Weights of a small sound classifier: 13000 steps.
Rows from block 3 of a small sound classifier, named by matrix and row number. Rows with one number belong to one channel. Each number is 128 + 24 x the weight over its row's rms, rounded and kept within 0 to 255. All counts start at 0. Numbers have three digits each.
Before each channel's rows are labels from the 100 clips, of 14976, where the channel reaches its largest size: "strongest on" is what is common among them. Only what is clearly more common there than usual is listed. The data: read English sentences (LibriTTS-R). In brackets: how many of the 100.
# filt: filter width-3 conv, dilation 8 (model.blocks.3.filt.weight, 256x256x3, each kernel summed), inputs 0-127
# gate: gate width-3 conv, dilation 8 (model.blocks.3.gate.weight, 256x256x3, each kernel summed), inputs 0-127
# out: residual pointwise conv (model.blocks.3.out.weight, 256x256x1, transposed), outputs 0-127

strongest on: voice: male (76)
filt.46:105110139113112157121117126098115115088150103132153091101104137121100135173142125141121119116120157145093115081149133123132106089148122116136149112120161112103115116081133138128145148104092102128161156188168127159113163125120128109115139138098143130103121083112097185135151106099093125154116114086111171109081084110135140114129107121121124096112138154166098158140130123147107120127132
gate.46:126120130132163159170114156133101154131091113163129131126091161136105077130124119087091099104132115138131111136129108131129148122157158105142168147084118140147142110110135102131137122114080119138134122130121150127136142159184132126079079102103156119125113152134156127106148136146140151120092137125163121107045087093157116152110165080118111168148157141139155154133153148132114115091056
out.46:104115153141113137136127146168110125125109107131132118128074094170132091091129146150110106119130078148132124112138147156136166141147107112144186167148147146158138126121117125164132115129132151161137129146115102125126137115140134152106129146085144127104104126135122145133112115115166077126133128153117157095145119128076100146177114114180137120101128131119083131115072124112129123103120

strongest on: voice: male (83)
filt.23:150107133133086154131120095141129105131142132115100157127112125144076089112145137116157146106089125112096136130127126117138136145099150170127097121101128118155155131117155150093177155089124112198101113157149147139137136097127141141118117140090106143109118108113135106148105155112103106095104169163112092107105143139170150170124118144112122160162107130126109108097114148111143183137173
gate.23:095128098112139141157138118105100065164114120137145102101136123184127110143154153119165127164109171169114132133133109126083169116119167101127097085118172092166150147167126174141122132134102121134153145096127147120149096121120118090142160099132163108126132125099131144125135148074155079135072164109105125103140118111109117096124143123122087112129120101149148116133126139113130157127133
out.23:130103154133131133146177149086142192124154151091121144167132147121101096172076080074115126089137131112084180110126142135104126172150107166172134106118090106149118155126124106092133113114126163110132115123152139103126115163147135109137111177129144098160124120137138127117129158093116156153127134149096120081166129109157121179114168151111128127145103134084098125161143175110143102109138

strongest on: voice: male (78)
filt.193:118063138108106161105164127126086114137138122143102111103127146151102090138152111099121143156158102119141149105144149120122117107137123121146142170087107154141148142133123115103183154139085122143114150133180140145129104110130111152126110094137105125085136117144057176135130112173124118116094102142122148082139152147114145122094101112119119122153146110153176162129090115139098120127093
gate.193:146138047103118144102083088165129103118138127111120095136104139124112112148118114094193102159104086131146094117150136168114117130110118106119148155065145170144131179145078092107117138096089145147142138159168116132086100108154102152141133112131136083131120096129126177166088161155141128087146119132121140124101099120116087121101126099129136163155135075128186131131129092104156131135115
out.193:151133090144069121097148128139105081146137164124144137136121119130119135158120135152110084118123123123153166117109169100124105160111113110119082130104161131161136131152127145139104152118175140153143150163100115124131136120099178123125111125124148101154132113108143124160142159135147146106106125138128110147148150184099143116134108119144139133100148116151148114089181148159175146129116

strongest on: voice: male (92)
filt.200:114146126104127145086111099144137142152116123114141145095135135125146081114102113146157139140118124156164086118102113123119103155143108135107115132136147054162149094106071120112115133104140107097135161145099133103124144132130128150109153117098143133100155121155136051095123138177151196115109106109143096186130135101127096084124166129179143080145141097095110138098090162117120132097094
gate.200:119146147157145169136128122149105144138131136078112106116141127147134107087125159111135119120133106132143134110134161145124102126135153116131106135176106174096094137174120121172114069127111111105122110109130124110148100096147087096164119101148124161142119123113094085123122140132155112121129119135137122172154086099127107162104129105103136167149123113090096124106153141122083160134151
out.200:140155108136125135133127148152130139126122171167151138100127122143170176119117079111111153138122085123102121108163166108130155113123076166123106159095122118111119089118119138103126153157106118166186145155114160110164130126121110141116079128092153148119127130098124154155128087137141129135131127142141156110116094156136109117060093103145114103135142131136123144091112111177113097086153

strongest on: voice: female (93)
filt.145:168162109112077122155147085107136094107123143110111127152125170135109191136135126116129146100126122113154113140131152116124126105128103129068131100087153145110101141118115130154120120101130152083129082131113112121095163134066146128187132154108137137122153163155127125101177137139126132111160138138125098129089114146158139119095126138139099112133098109086114109115118170155131125168135
gate.145:120123111110092121177113110095128135134110114110127107181140072157096129137119115140120138085115117158122081166127152144105203129142117101145124093125100117086136087140092127101111114130154154108115111108078100141077128147140145135138135135107135124125137103110161111093159103097164072147113109126150084141102152118126101117130107135122076133131173124095135106102117135154100131119081
out.145:125114158110138095114127128109137128119105106098123132115150168149093097126162125119120125153128130164132105151140127133080084095091117131107115186133114110115037150125162092123113111104119134065116157131142115158122146089168112138124134132156111121142150119145115145133089119134126145139125149153112125096103115137132156168124149133100135165118154123127109121143111149150121112074116

strongest on: voice: female (91)
filt.250:144107140145149151136145145142140142101139140105188157145143081128089153137132146162102175126134143145145158146116151119128157181127133087123143151087145126143104145100172116159143124117091106151133110116110128099144094127134109141121088143111154147161127134120123141159114110137095117175145153160150101137096106170137089139161121164115171135154124134109108144139163108098118152094100
gate.250:149160116162100179107149128133115116122126096114164100130119141126103093095154154145119119083118111138108118142140112155168131136135117123145156127102096096104164094131104109101133123153140123139127144127143106104134124131120093107136125158120079112122127147132139130103130195159174106180106187166126149149117129160105114109130123140120091109148129136111141173192123133134158122111097
out.250:146131169179121122168131132109138181141117123116154142118138125150114109096088096139156155126111149130124144123108063129081139138127141131132089104097142131156156105108168124145102127121134097121135152133093120128125082150089160155127138142116096133142104146143088117106139150118147080148054173113136138154089125180141127144135130137136134158094124139130126180134101146162138113113112

strongest on: voice: female (86)
filt.28:097091089114122169097123124140151137103181157125142106130118111094115115127138150161145135130126069120097123164090127125110121077146120084155159148153140102149094112155132141120170127135117127143164131147123164161109117151172138184098117161120116100114145110119151068134108067134162114146097089130100130134161105134097141109126106137118114137123112141138146131123117148140149121127093
gate.28:107144135175174136109147099126125148149150122106185146112119095111147101110099133124121123148107119089160129136118154134133116160137111096139076142064118133126141140153098155105104094096101133102119082160109135076120103147102109147119131173141191144177109118075118095102111145091149099170111157127115125123137136144130131114122132160135131134149131116117142128114150152156101132161129
out.28:148142135137104134114127133131108120147139088141139138101114141144083138102141141154063143135135073132140149110159108112169120120167099120125123171125159118168123105132122177121104124152161158152141126127068139163142088122138140117144124102099165137166097149105102128132129142131118134108158132105118077149099154142113097143136135123170115125150119129178111151115146165176136102157137

strongest on: voice: male (83)
filt.119:129101126128086122133147140135186143139120119112172119084107106101139174122118130154128146153138137128142095120194102121134115123154108130118139187137138170137110112129154148134155155070134088135142105075121145164133099120103093102120118130126126150127111137157093116105155084119115178097118133137123121147158075137129120111162113150116090144107110153164151149097145094144139070123099
gate.119:109096150118096133175092148125123120129172097110170117115104083080121159141160134157110107132133124112105103167155134179156141119164143102107108108123148111099133128137119056098124125125079157145157128161105134109145127103168144104134144102111111107142109127139122154108096144141090110123125114125098182136131125109149161116156112129106170165139089144161176157126116109149138144120126
out.119:123143174132135132150164109137141188118149147148147155147113126133137157103123110135149124140120117122138105144105102121126133178149162130115140111153102097105142149115136119093124159197091123120100145118091134146129133141113175121137171161117138121105143145117156151113111142095096112116118103160125109097107126142146176168150082104102120127160122143131102172125081148145080129119156

strongest on: voice: female (96)
filt.88:116095135125113124159097163090139122123104109136118107119150127125159158154165164133115128131111126125140151138111116103161140117157185044046127145143115121102117138120144121174120164149143149149121119109155163155099114154147102130122161099128119114138118141137055117127095138143174117125149135117132161137151160128135149146160117148116143160102118150134146089154136111124138114110126
gate.88:158096153129114156143125094140130126116147182118082158165089157150155088123139149130135163131163106153110112124115140145148154120162120153133164124134116145182161119121094143119149119128123121177167135130138148132158084130122105130121152132125115113157149151106115134162139105101155146133133106164111086130113169090096127154134047095142157112132131120129168158072111120121120151126088
out.88:139135154140132170145130105157126098124150110105153137105157162148112139114098127130103141161138106121174144123148164107149155137105130108090131100113130133124127143130161111080113168105109133141108094102087096086128151102133118148125121123090180103093109139115190100101134119147132144152152100116078136148141128113085151128097114137129089118163150115065122108104129138121082107139168

strongest on: voice: male (85)
filt.91:122120099101098140139147125162122112118131152112178160114108122126104123167139126165131119143164119142110077190117111122138181151115124145094137163122173120195142135126158157161138152116077161136093104108141108087118131125159160136154121108151139127131147090098122167140105156108113103126162154161085085144173161116141170132129112144130140139149164081135099111135113080113145148125145
gate.91:123133116124103123169123151122130119115117141132107176135131126146133188139146171134135128105135115131121094090115143128109160119129165100089097119101150098119158073118117101131168138135109137176079138114109124126141109109074124155106118139145152113159126138162157143096148129111096139138104118130132155079139109114132152094102145117111145157176099110149112093117122133175126126123150
out.91:180124104121132155120114145108094132167171148174097132130118123131127127110106173126086135110145121150100105119146115133137116144190112154114105132130159113140106172120108101140144123129135099127129149130107122158149132151084132125159152110124135101099120144148155119138155161091111092134122081144158097120109096145138102133158118166094130133136132057131149119085149087123127111121129

strongest on: voice: female (79)
filt.245:128154141117106147091149040173148098138148097139091107124159109156128144149109088165146100135075156144130122149143145157090140176164128120125137177132173132149116135123164157115116133141151122155088164115108101088133140146160132099159134142154146163157138098121089124152118121087138126167107162165114098127124151131144112139155121172148092124169127109120134088175145137144164131143154
gate.245:084116151120146101113146140126129139103136106119096133189126137107116097137155152154150089164093131081112120150132128134136117110116103065133106105113138126114105127112104124160115101169102112147115124137095094117150133141128124107144136168093098177150064102097046126099129116100116096132164150148104100111166124147162136108089097115085127155145154130109169121075130108104081152113112
out.245:133151146132157162102116167149129130122107123153119119128097128127136164127119154153083114147103108093073168108105156138087137087116142154093136140134123112158146109131139173165134115116048131127167145120132164155115119150153141125162095135155103164134078187121114136098166119124143116130113084112132131112173150167117148122138113146166149157117124100135134141109138144163111074103130