config.yaml
arch: "wavenet"
model: "sound classifier"
dataset: "read English sentences (LibriTTS-R)"
train_examples: 15625
n_mels: 64
hop_length: 160
input: "log_mel"
spec_augment: false
win_length: 400
targets: ["voice"]
num_classes: 2
norm: "batchnorm"
depths: [16]
kernel_size: 3
stem: "single"
widths: [256]
label_smoothing: 0.2
loss: "cross_entropy"
init: "orthogonal"
residual_init: "none"
optimizer: "soap"
beta2: 0.99
learning_rate: 0.0015
beta1: 0.95
shampoo_beta: 0.99
eps: 1e-08
precondition_frequency: 16
max_precond_dim: 1024
merge_dims: true
one_sided: false
adamw_lr_other_params: 0.00082
max_grad_norm: 1.0
max_steps: 13000
batch_size: 128
epochs: 106.5
lr_schedule: "cosine"
final_lr_fraction: 0.01
warmup_steps: 390
weight_decay: 0.1
adamw_weight_decay_other_params: 0.01
Rows from block 3 of a small sound classifier, named by matrix and row number. Rows with one number belong to one channel. Each number is 200 + 30 x the weight over its row's rms, rounded and kept within 0 to 999. All counts start at 0.
After each channel's rows are labels from the 100 clips, of 14976, where the channel reaches its largest size: "responds to" is what is common among them. Only what is clearly more common there than usual is listed. The data: read English sentences (LibriTTS-R). In brackets: how many of the 100.
# filt: filter width-3 conv, dilation 8 (model.blocks.3.filt.weight, 256x256x3, each kernel summed), inputs 0-127
# gate: gate width-3 conv, dilation 8 (model.blocks.3.gate.weight, 256x256x3, each kernel summed), inputs 0-127
# out: residual pointwise conv (model.blocks.3.out.weight, 256x256x1, transposed), outputs 0-127

filt.150,207,219,162,218,211,250,169,195,213,237,224,136,203,179,169,186,244,218,188,205,257,169,204,216,165,151,199,171,218,208,173,211,177,220,188,141,192,237,176,215,218,256,253,160,188,188,183,162,206,182,189,208,242,160,270,177,235,180,169,190,186,179,245,234,263,199,144,201,247,198,159,161,216,253,202,245,137,235,192,184,226,218,216,177,191,238,233,249,227,197,199,180,177,203,223,189,190,247,255,182,206,193,196,202,175,236,224,158,203,228,176,225,198,187,232,165,205,199,188,204,217,145,198,226,186,173,149,191
gate.150,179,233,205,208,168,180,206,194,110,158,152,201,193,177,251,183,188,188,261,172,211,190,190,200,160,206,191,281,139,204,197,241,218,186,150,196,199,200,185,217,238,179,252,143,196,171,195,174,217,205,256,213,262,203,240,165,152,177,182,201,173,188,158,189,195,195,204,205,204,174,235,226,197,163,200,242,175,159,178,213,204,167,147,198,196,169,183,213,213,193,206,255,169,217,214,250,197,247,209,189,248,211,235,222,175,166,226,238,194,244,175,218,211,197,188,159,195,192,202,217,232,232,186,158,203,179,289,212
out.150,151,238,191,140,220,231,197,156,276,168,193,219,227,231,173,179,211,148,229,204,195,254,200,153,167,185,206,177,172,195,228,170,236,225,172,186,175,183,186,166,240,226,185,218,146,181,215,246,239,191,224,227,129,205,187,176,223,205,211,228,193,235,226,232,148,154,236,204,221,222,186,175,232,218,240,232,190,206,171,195,155,139,171,202,221,215,185,248,234,151,189,167,242,236,214,223,152,201,157,138,212,219,245,182,222,181,196,241,205,197,223,172,207,182,192,224,194,183,180,241,127,164,144,142,152,173,178,209
responds to: voice: female (80)

filt.198,197,105,217,184,179,201,199,197,196,196,230,229,252,237,169,207,199,209,211,237,187,196,212,202,152,152,214,163,224,190,227,144,169,239,149,149,208,261,187,209,221,216,225,201,184,207,144,147,198,175,242,196,215,205,158,233,224,190,192,174,205,167,240,177,159,146,187,240,183,245,194,245,208,242,212,249,221,250,244,203,263,153,209,175,172,190,202,177,228,236,218,158,176,238,226,221,167,191,201,211,238,162,216,187,210,182,218,162,180,152,203,186,223,224,193,159,203,203,242,220,214,188,199,257,168,199,229,224
gate.198,208,279,160,152,162,206,194,164,215,258,168,196,232,214,147,184,202,253,217,181,223,130,218,195,209,186,204,168,202,199,191,230,162,219,136,238,181,218,184,210,229,167,170,157,157,173,215,202,208,244,149,151,187,192,243,194,208,240,213,236,198,210,201,249,228,169,237,225,257,206,227,213,261,225,202,192,167,156,207,225,208,259,194,240,208,217,180,191,153,173,188,176,231,167,207,211,233,233,221,245,210,223,161,207,162,213,200,242,145,186,174,265,185,182,133,170,201,199,233,206,148,206,182,218,243,144,170,230
out.198,169,198,186,217,211,224,210,178,214,176,208,140,153,236,226,232,203,176,205,172,234,221,218,179,175,220,290,209,180,241,222,228,198,215,231,212,140,268,172,210,226,196,223,230,161,149,194,173,135,167,259,225,238,173,222,205,183,187,252,227,265,191,224,191,212,199,188,162,196,239,204,228,195,217,159,138,173,173,172,217,221,162,204,236,226,193,211,189,262,197,205,255,234,216,149,208,176,221,269,211,171,183,182,238,205,205,189,238,180,249,172,250,167,178,175,205,218,213,266,181,191,230,226,199,228,223,167,188
responds to: voice: male (79)

filt.130,214,199,160,180,194,165,211,195,225,255,216,204,203,182,219,208,203,236,234,218,215,193,204,208,255,196,224,181,230,253,166,197,239,213,201,236,186,196,150,156,239,216,223,186,244,195,248,262,168,204,198,214,190,165,139,168,154,213,224,224,205,204,249,189,172,113,215,183,211,209,216,231,216,173,189,224,204,183,209,198,210,157,158,216,231,176,187,224,267,209,229,246,166,199,166,214,233,181,174,210,250,192,164,244,169,169,184,189,184,159,171,257,210,208,208,201,199,210,223,171,243,262,221,204,246,206,178,309
gate.130,197,189,201,193,129,159,246,303,201,190,125,187,225,203,247,218,219,209,225,226,213,163,246,185,191,239,226,152,214,251,188,209,168,188,196,218,190,165,197,219,220,200,190,212,187,185,177,199,157,199,167,154,205,198,186,198,237,160,208,143,215,210,248,179,222,234,143,184,161,139,185,231,189,208,220,251,219,208,227,157,159,264,190,219,150,241,153,173,215,245,218,191,192,186,161,187,217,213,205,145,223,174,205,269,244,149,217,144,184,214,138,216,165,173,228,212,154,186,176,222,206,219,239,198,223,181,226,257
out.130,195,175,232,199,188,126,202,215,219,198,219,209,171,206,232,207,222,219,176,222,173,226,186,189,177,233,182,256,154,183,229,228,217,260,192,204,193,166,193,166,212,238,234,172,249,230,205,217,235,178,185,225,216,170,205,188,169,131,236,216,238,229,202,142,233,195,195,218,124,196,186,227,168,175,199,187,234,177,178,210,204,178,246,224,185,177,195,226,209,189,265,178,186,191,212,212,251,186,174,238,125,201,193,162,176,222,186,218,227,201,200,200,214,157,207,129,252,112,131,239,187,306,206,203,185,165,218,177
responds to: voice: male (99)

filt.216,197,195,204,205,190,187,227,217,145,187,196,221,211,266,176,272,192,260,227,172,189,212,225,208,207,194,204,182,238,191,191,171,217,203,216,248,204,233,154,148,164,216,212,231,247,189,189,170,189,201,195,148,193,218,148,254,225,227,205,166,187,214,198,205,186,239,204,195,171,201,190,172,225,257,197,219,215,166,188,198,210,178,145,196,227,212,158,160,182,210,206,163,113,216,207,206,181,220,230,215,222,222,205,172,224,183,164,235,121,209,199,166,163,194,135,169,218,248,267,200,211,179,240,204,143,216,193,193
gate.216,145,164,212,224,188,244,239,142,175,210,201,174,201,197,205,224,192,258,180,183,167,184,210,199,229,156,205,133,183,194,199,253,233,171,246,160,172,232,182,187,174,231,212,231,232,136,234,221,261,241,165,203,185,224,204,171,185,222,189,173,238,220,209,218,228,225,204,221,167,203,209,214,178,201,197,151,136,208,212,197,179,193,224,168,193,221,177,218,215,209,241,212,207,207,235,229,190,157,181,175,193,153,236,139,190,180,186,177,181,245,192,181,201,256,229,241,145,187,120,186,204,218,179,210,169,163,183,146
out.216,235,167,206,227,197,180,208,209,197,169,174,209,209,162,202,234,224,230,246,249,177,243,207,273,199,231,121,222,182,139,175,226,227,195,226,164,180,184,208,171,229,182,195,204,209,255,226,231,239,246,159,210,242,224,187,253,250,176,152,233,227,206,232,218,174,182,168,182,250,147,189,236,170,240,213,167,240,206,207,274,176,196,172,199,198,212,238,154,243,180,205,199,206,168,217,191,213,134,203,215,164,216,210,157,188,224,242,193,251,191,205,257,144,254,215,193,197,200,230,265,162,191,207,174,184,191,202,221
responds to: voice: female (95)

filt.42,154,259,214,219,203,218,189,216,219,203,206,178,142,212,153,187,193,158,208,172,223,184,202,178,197,157,209,170,190,201,168,230,203,183,184,189,232,162,182,175,232,185,130,187,167,268,120,209,196,235,165,171,118,198,188,196,185,184,212,226,214,190,266,204,180,237,181,159,226,196,199,190,158,203,217,193,225,181,193,210,256,142,173,201,225,248,173,201,220,217,194,174,186,154,250,175,250,164,201,213,188,209,193,199,236,208,171,199,151,148,174,285,219,216,153,173,215,209,238,250,253,236,175,203,156,200,230,185
gate.42,224,242,242,226,163,153,184,223,183,201,185,197,185,188,167,182,178,154,214,220,213,218,266,184,201,200,201,211,199,255,204,252,215,231,142,236,228,195,194,172,192,153,197,161,170,219,189,175,196,174,231,229,150,212,223,208,192,93,213,189,186,206,216,176,226,249,202,208,194,232,269,225,237,213,253,189,181,226,186,221,206,184,160,209,209,186,155,222,236,193,208,183,216,195,238,216,237,258,266,198,232,205,243,183,216,200,199,212,179,208,173,232,267,179,132,140,186,154,237,217,192,220,182,236,177,235,226,200
out.42,192,214,176,185,173,199,172,205,224,211,163,217,221,187,239,166,217,123,191,251,216,100,205,203,151,215,182,147,250,189,178,197,213,203,211,207,184,241,198,190,196,235,199,183,163,198,213,181,155,153,220,240,226,201,182,192,175,200,207,191,215,208,247,169,203,193,243,105,196,196,145,86,219,216,216,187,229,207,204,139,216,231,202,169,178,202,212,169,223,229,206,124,182,204,182,202,248,174,217,200,187,198,169,182,189,166,143,203,188,155,178,166,249,186,204,183,169,227,185,237,208,211,233,205,200,193,214,237
responds to: voice: female (83)

filt.45,212,199,202,140,247,232,221,193,180,259,261,235,178,188,180,223,209,241,197,167,199,138,250,159,222,199,183,189,190,226,198,204,187,228,214,249,165,188,203,186,172,203,202,278,180,207,183,242,234,191,207,164,188,170,206,253,152,198,203,223,158,205,203,153,200,209,203,196,198,111,207,212,216,154,185,238,174,164,229,138,210,198,218,202,204,164,169,167,224,203,151,209,166,216,213,170,209,170,182,198,177,136,282,200,208,188,168,224,202,203,162,206,189,194,209,236,166,195,240,174,220,171,178,173,233,227,218,149
gate.45,197,235,246,198,202,187,217,198,190,229,263,199,225,236,230,181,173,207,160,224,213,222,209,149,138,239,205,248,253,210,175,189,215,203,243,205,188,151,195,222,249,149,176,220,194,244,223,204,240,220,164,211,189,208,198,234,201,185,212,228,204,212,193,168,284,187,227,202,189,222,245,198,203,219,157,152,170,198,173,226,242,252,217,175,207,178,177,235,239,199,224,196,212,238,182,171,108,249,180,196,190,197,174,205,209,173,174,189,152,164,201,239,203,200,249,223,177,198,219,200,176,197,183,185,200,224,206,255
out.45,236,165,138,155,203,223,158,226,191,215,193,158,204,226,176,242,123,223,164,170,216,186,187,221,159,208,171,238,214,172,214,207,205,205,156,214,251,226,180,159,209,220,230,181,231,172,204,225,238,186,246,241,175,151,172,216,246,210,247,203,147,170,167,221,206,196,205,229,247,235,165,221,173,172,192,167,230,178,203,160,173,142,164,231,184,178,222,131,187,222,212,201,208,183,130,210,206,163,190,226,170,254,194,169,204,250,227,198,179,195,156,184,238,163,203,209,204,199,217,213,244,176,165,269,231,129,218,210
responds to: voice: male (75)

filt.41,235,162,248,147,206,175,155,162,177,245,222,210,186,204,225,215,220,216,188,267,201,214,185,252,143,189,197,208,250,143,276,254,179,148,154,220,167,201,181,175,198,156,213,196,179,205,196,208,194,155,241,206,228,194,225,191,205,231,198,213,143,244,167,227,280,199,185,155,192,206,191,189,242,165,152,187,154,220,153,222,213,175,203,222,213,213,204,218,189,203,186,218,214,198,214,180,215,197,237,197,165,207,224,206,212,200,143,203,214,195,215,252,237,193,200,158,207,154,184,119,209,223,183,230,157,151,232,192
gate.41,209,183,219,247,233,226,192,171,200,213,207,210,224,202,234,197,170,204,147,241,248,185,190,176,232,219,204,149,165,201,258,211,145,183,210,286,180,181,202,173,205,273,225,146,144,214,213,144,191,203,108,240,215,228,192,247,210,208,166,172,162,192,197,213,182,259,184,202,181,172,199,195,184,214,194,187,141,219,220,198,226,233,235,181,195,224,203,207,184,197,222,216,203,172,215,205,172,223,205,216,170,216,190,188,203,251,137,207,234,212,173,288,170,242,195,214,173,152,233,216,151,179,190,215,192,210,210,199
out.41,137,190,167,202,151,205,215,281,198,189,200,204,154,182,206,132,223,208,210,147,194,185,144,210,237,214,224,198,230,217,184,229,166,140,251,232,193,193,261,158,218,217,214,200,147,156,238,186,247,231,202,179,194,192,254,216,223,234,222,207,226,184,254,158,182,227,187,218,252,206,225,219,218,226,235,225,176,190,188,262,208,223,210,206,176,190,212,228,222,216,176,206,226,206,178,186,201,216,149,230,242,188,199,171,143,182,195,128,191,170,211,203,203,184,183,251,218,222,229,157,165,198,164,173,177,213,198,169
responds to: voice: male (78)

filt.222,226,216,235,210,169,192,196,149,173,179,199,251,170,223,196,215,173,187,179,221,185,177,230,254,239,210,191,212,191,231,273,186,232,164,225,222,187,183,248,231,203,153,219,204,225,178,225,242,201,179,230,211,182,183,194,250,215,175,182,193,183,224,169,195,178,205,161,222,183,208,184,188,250,221,190,199,252,175,227,230,235,166,214,243,196,217,187,165,243,179,195,198,193,240,166,225,175,204,197,191,254,213,171,168,223,206,240,231,211,258,236,144,186,224,192,253,215,167,252,201,266,254,201,246,184,230,230,193
gate.222,231,214,176,162,199,229,198,200,154,234,197,220,158,183,151,196,216,219,205,182,203,206,225,199,240,255,210,204,194,200,256,249,238,187,197,233,315,182,188,213,248,187,218,263,178,160,129,156,224,210,203,209,195,268,187,231,184,217,190,131,127,206,200,229,228,230,221,203,257,223,220,253,196,198,230,176,154,157,201,227,224,174,214,220,203,243,162,192,253,211,135,168,229,146,202,167,214,240,205,219,242,162,208,153,154,226,186,242,161,235,236,188,173,163,193,220,192,209,191,185,215,221,245,189,200,231,246,182
out.222,194,220,220,238,172,230,213,224,183,223,224,204,300,219,168,190,205,203,191,229,200,224,161,191,238,181,220,176,227,181,185,170,139,194,187,264,205,241,193,191,219,187,174,226,298,236,169,171,253,211,229,210,219,215,211,179,171,170,231,180,210,232,227,165,225,233,200,230,199,205,174,227,185,247,193,211,245,232,160,177,216,185,278,192,196,221,147,185,222,217,172,160,280,255,232,224,217,205,259,195,197,140,218,213,209,220,217,187,152,179,210,154,180,277,202,212,198,185,166,168,191,213,145,207,239,196,211,197
responds to: voice: female (94)

filt.207,166,201,221,226,232,182,194,245,169,206,198,226,222,225,160,235,226,166,191,184,156,243,193,124,253,186,196,182,169,222,213,158,279,207,202,184,215,208,195,183,190,249,212,181,196,230,202,235,197,195,230,195,218,163,223,165,207,187,209,218,184,195,135,206,231,191,183,209,207,204,198,187,228,199,191,185,187,225,144,233,175,193,152,239,219,188,153,195,132,198,218,216,202,191,210,248,184,153,168,234,206,132,212,221,221,237,203,202,132,246,235,188,211,204,183,192,167,232,235,176,205,232,182,199,218,232,209,213
gate.207,177,232,249,193,207,143,241,215,245,221,171,223,250,174,204,243,176,146,209,172,245,238,208,203,221,241,163,146,253,188,199,159,198,215,198,209,217,263,259,205,215,213,215,244,211,224,173,227,162,188,196,215,245,157,182,184,244,218,225,243,192,217,226,190,150,202,181,213,202,222,198,184,247,209,209,173,228,209,173,229,260,161,173,247,169,174,185,192,198,197,210,206,171,182,175,165,198,221,195,195,194,184,205,248,237,177,187,204,195,244,212,199,229,208,187,275,232,236,171,227,181,212,153,182,227,252,220,195
out.207,193,188,215,228,153,204,158,165,242,140,198,178,166,208,207,189,197,189,269,183,149,224,164,201,151,291,238,216,229,182,256,262,202,260,221,194,241,198,176,185,158,156,243,148,220,248,241,166,174,200,216,167,183,242,179,193,139,185,192,194,126,178,226,200,182,211,199,259,178,199,196,201,229,176,167,213,173,254,233,216,183,213,213,200,200,236,255,159,185,193,218,227,178,260,211,201,219,189,230,189,161,240,182,216,188,160,215,248,241,230,212,142,188,183,190,158,188,150,171,173,187,182,168,224,228,191,212,129
responds to: voice: male (89)

filt.181,217,205,231,232,191,222,177,175,167,252,224,179,194,246,254,253,176,232,178,210,213,225,210,262,207,189,270,206,211,226,193,141,216,201,165,223,251,171,169,199,216,190,167,226,210,212,211,148,184,204,230,178,224,214,161,281,186,186,186,239,239,206,166,180,170,186,216,183,202,225,232,246,237,192,191,207,198,228,153,174,222,227,203,202,196,187,213,121,213,212,188,242,189,256,209,190,177,207,175,235,191,208,194,172,233,239,203,226,235,226,189,170,174,225,197,203,235,135,184,201,199,214,258,192,194,183,215,164
gate.181,205,151,255,202,248,225,207,212,238,204,167,173,210,188,205,151,201,239,183,174,220,167,260,180,221,146,208,209,180,183,174,182,152,199,191,211,180,210,146,181,223,202,190,203,186,183,178,219,219,257,206,213,173,241,197,206,177,230,189,153,178,182,188,173,195,218,214,204,210,226,204,193,217,211,208,217,239,262,228,119,177,191,186,177,226,215,212,189,213,214,226,207,176,159,216,188,182,213,210,197,189,165,179,191,138,175,178,229,177,171,207,214,214,176,208,254,236,197,180,205,174,152,255,225,184,248,180,207
out.181,181,206,196,200,229,257,247,124,171,211,204,237,199,161,223,191,226,193,207,207,155,204,211,182,238,139,218,196,139,185,255,222,161,183,169,210,233,268,240,220,229,217,156,181,174,201,153,252,224,145,195,153,181,202,249,224,223,202,190,231,165,214,206,183,197,199,207,207,213,141,232,180,229,234,177,167,165,217,206,200,175,215,169,255,145,202,277,196,234,238,235,194,221,153,159,141,237,231,208,226,194,162,188,221,190,220,229,173,173,220,178,185,248,173,220,182,212,248,220,174,186,217,193,124,186,211,255,210
responds to: voice: female (100)

filt.159,187,172,176,226,225,145,195,212,231,225,193,172,187,228,196,165,162,181,156,173,220,241,150,147,184,217,134,239,166,196,210,153,187,205,222,244,245,202,188,175,188,163,184,243,215,243,162,180,258,190,179,190,206,164,220,176,215,220,174,242,197,176,275,213,206,205,187,211,162,199,174,250,149,154,228,135,186,173,223,113,194,182,146,165,214,212,225,230,155,235,194,183,218,239,177,259,213,179,213,174,179,187,199,166,205,163,201,207,204,198,192,231,215,165,203,187,187,171,178,191,182,236,180,298,160,197,188,215
gate.159,157,272,218,203,200,187,200,234,220,198,197,218,165,217,229,220,244,206,184,191,208,216,239,190,181,190,228,188,190,186,216,193,177,142,211,231,231,222,178,234,216,217,219,253,169,193,167,217,220,207,235,201,205,167,207,211,212,164,229,224,228,215,217,243,148,190,162,190,245,159,163,222,142,185,219,166,171,155,150,196,217,201,257,262,141,202,258,171,224,213,233,163,237,186,260,231,166,226,212,177,191,235,241,183,155,198,198,236,141,167,213,186,212,165,203,208,175,175,198,196,134,226,211,175,157,175,239,231
out.159,173,199,215,228,191,196,212,212,185,143,239,229,252,268,208,200,173,162,144,244,162,226,216,222,250,193,192,155,198,152,180,229,215,131,199,202,211,214,225,158,180,191,210,239,184,122,174,164,206,216,220,190,154,195,219,191,203,177,194,189,217,187,214,197,218,172,226,207,172,214,229,197,130,184,201,126,203,196,132,238,202,235,269,191,137,186,149,158,204,191,230,212,258,219,211,192,235,142,159,215,222,171,205,166,221,161,147,204,213,221,213,223,184,176,152,200,236,263,191,240,224,223,168,203,244,137,216,174
responds to: voice: male (90)

filt.105,173,261,218,198,209,167,220,215,217,234,182,178,158,210,222,235,204,197,182,189,160,158,198,216,206,231,222,235,286,170,178,205,166,219,175,213,244,187,198,233,247,203,192,225,231,171,208,191,172,218,215,224,212,170,215,221,135,200,220,191,186,254,188,176,206,232,146,202,153,233,189,176,183,219,193,177,224,186,229,247,179,200,174,251,202,157,225,209,224,145,184,237,211,216,185,220,179,183,180,152,198,224,200,209,188,226,248,156,202,221,154,216,245,140,183,231,275,209,205,143,155,226,250,221,185,219,135,156
gate.105,184,228,211,220,182,180,169,277,200,194,181,263,201,203,236,174,166,199,162,183,174,234,257,202,241,149,152,153,184,209,197,199,222,264,214,205,183,210,186,196,214,275,211,166,198,172,163,205,221,218,227,186,219,198,188,229,178,142,178,201,219,186,248,187,179,215,249,170,159,190,140,157,211,204,226,197,224,182,209,216,178,212,172,143,227,219,169,195,164,229,256,196,206,194,190,160,188,171,207,218,213,192,182,193,142,144,176,209,165,227,177,225,198,269,259,165,256,220,242,165,211,198,180,219,207,227,241,204
out.105,237,219,203,235,219,206,261,215,206,186,166,227,164,249,186,186,226,168,239,192,227,157,222,251,183,208,215,194,204,269,181,187,138,188,153,184,244,208,224,223,210,201,172,259,186,239,215,170,119,162,217,141,229,244,208,201,174,190,226,216,246,231,235,186,158,182,195,192,197,155,243,217,195,220,223,233,235,235,181,207,231,233,224,213,228,237,182,181,228,198,200,199,153,226,250,268,171,210,179,200,214,267,263,180,192,201,151,199,261,169,172,181,160,187,233,243,200,234,222,215,180,193,166,193,285,157,179,209
responds to: voice: female (96)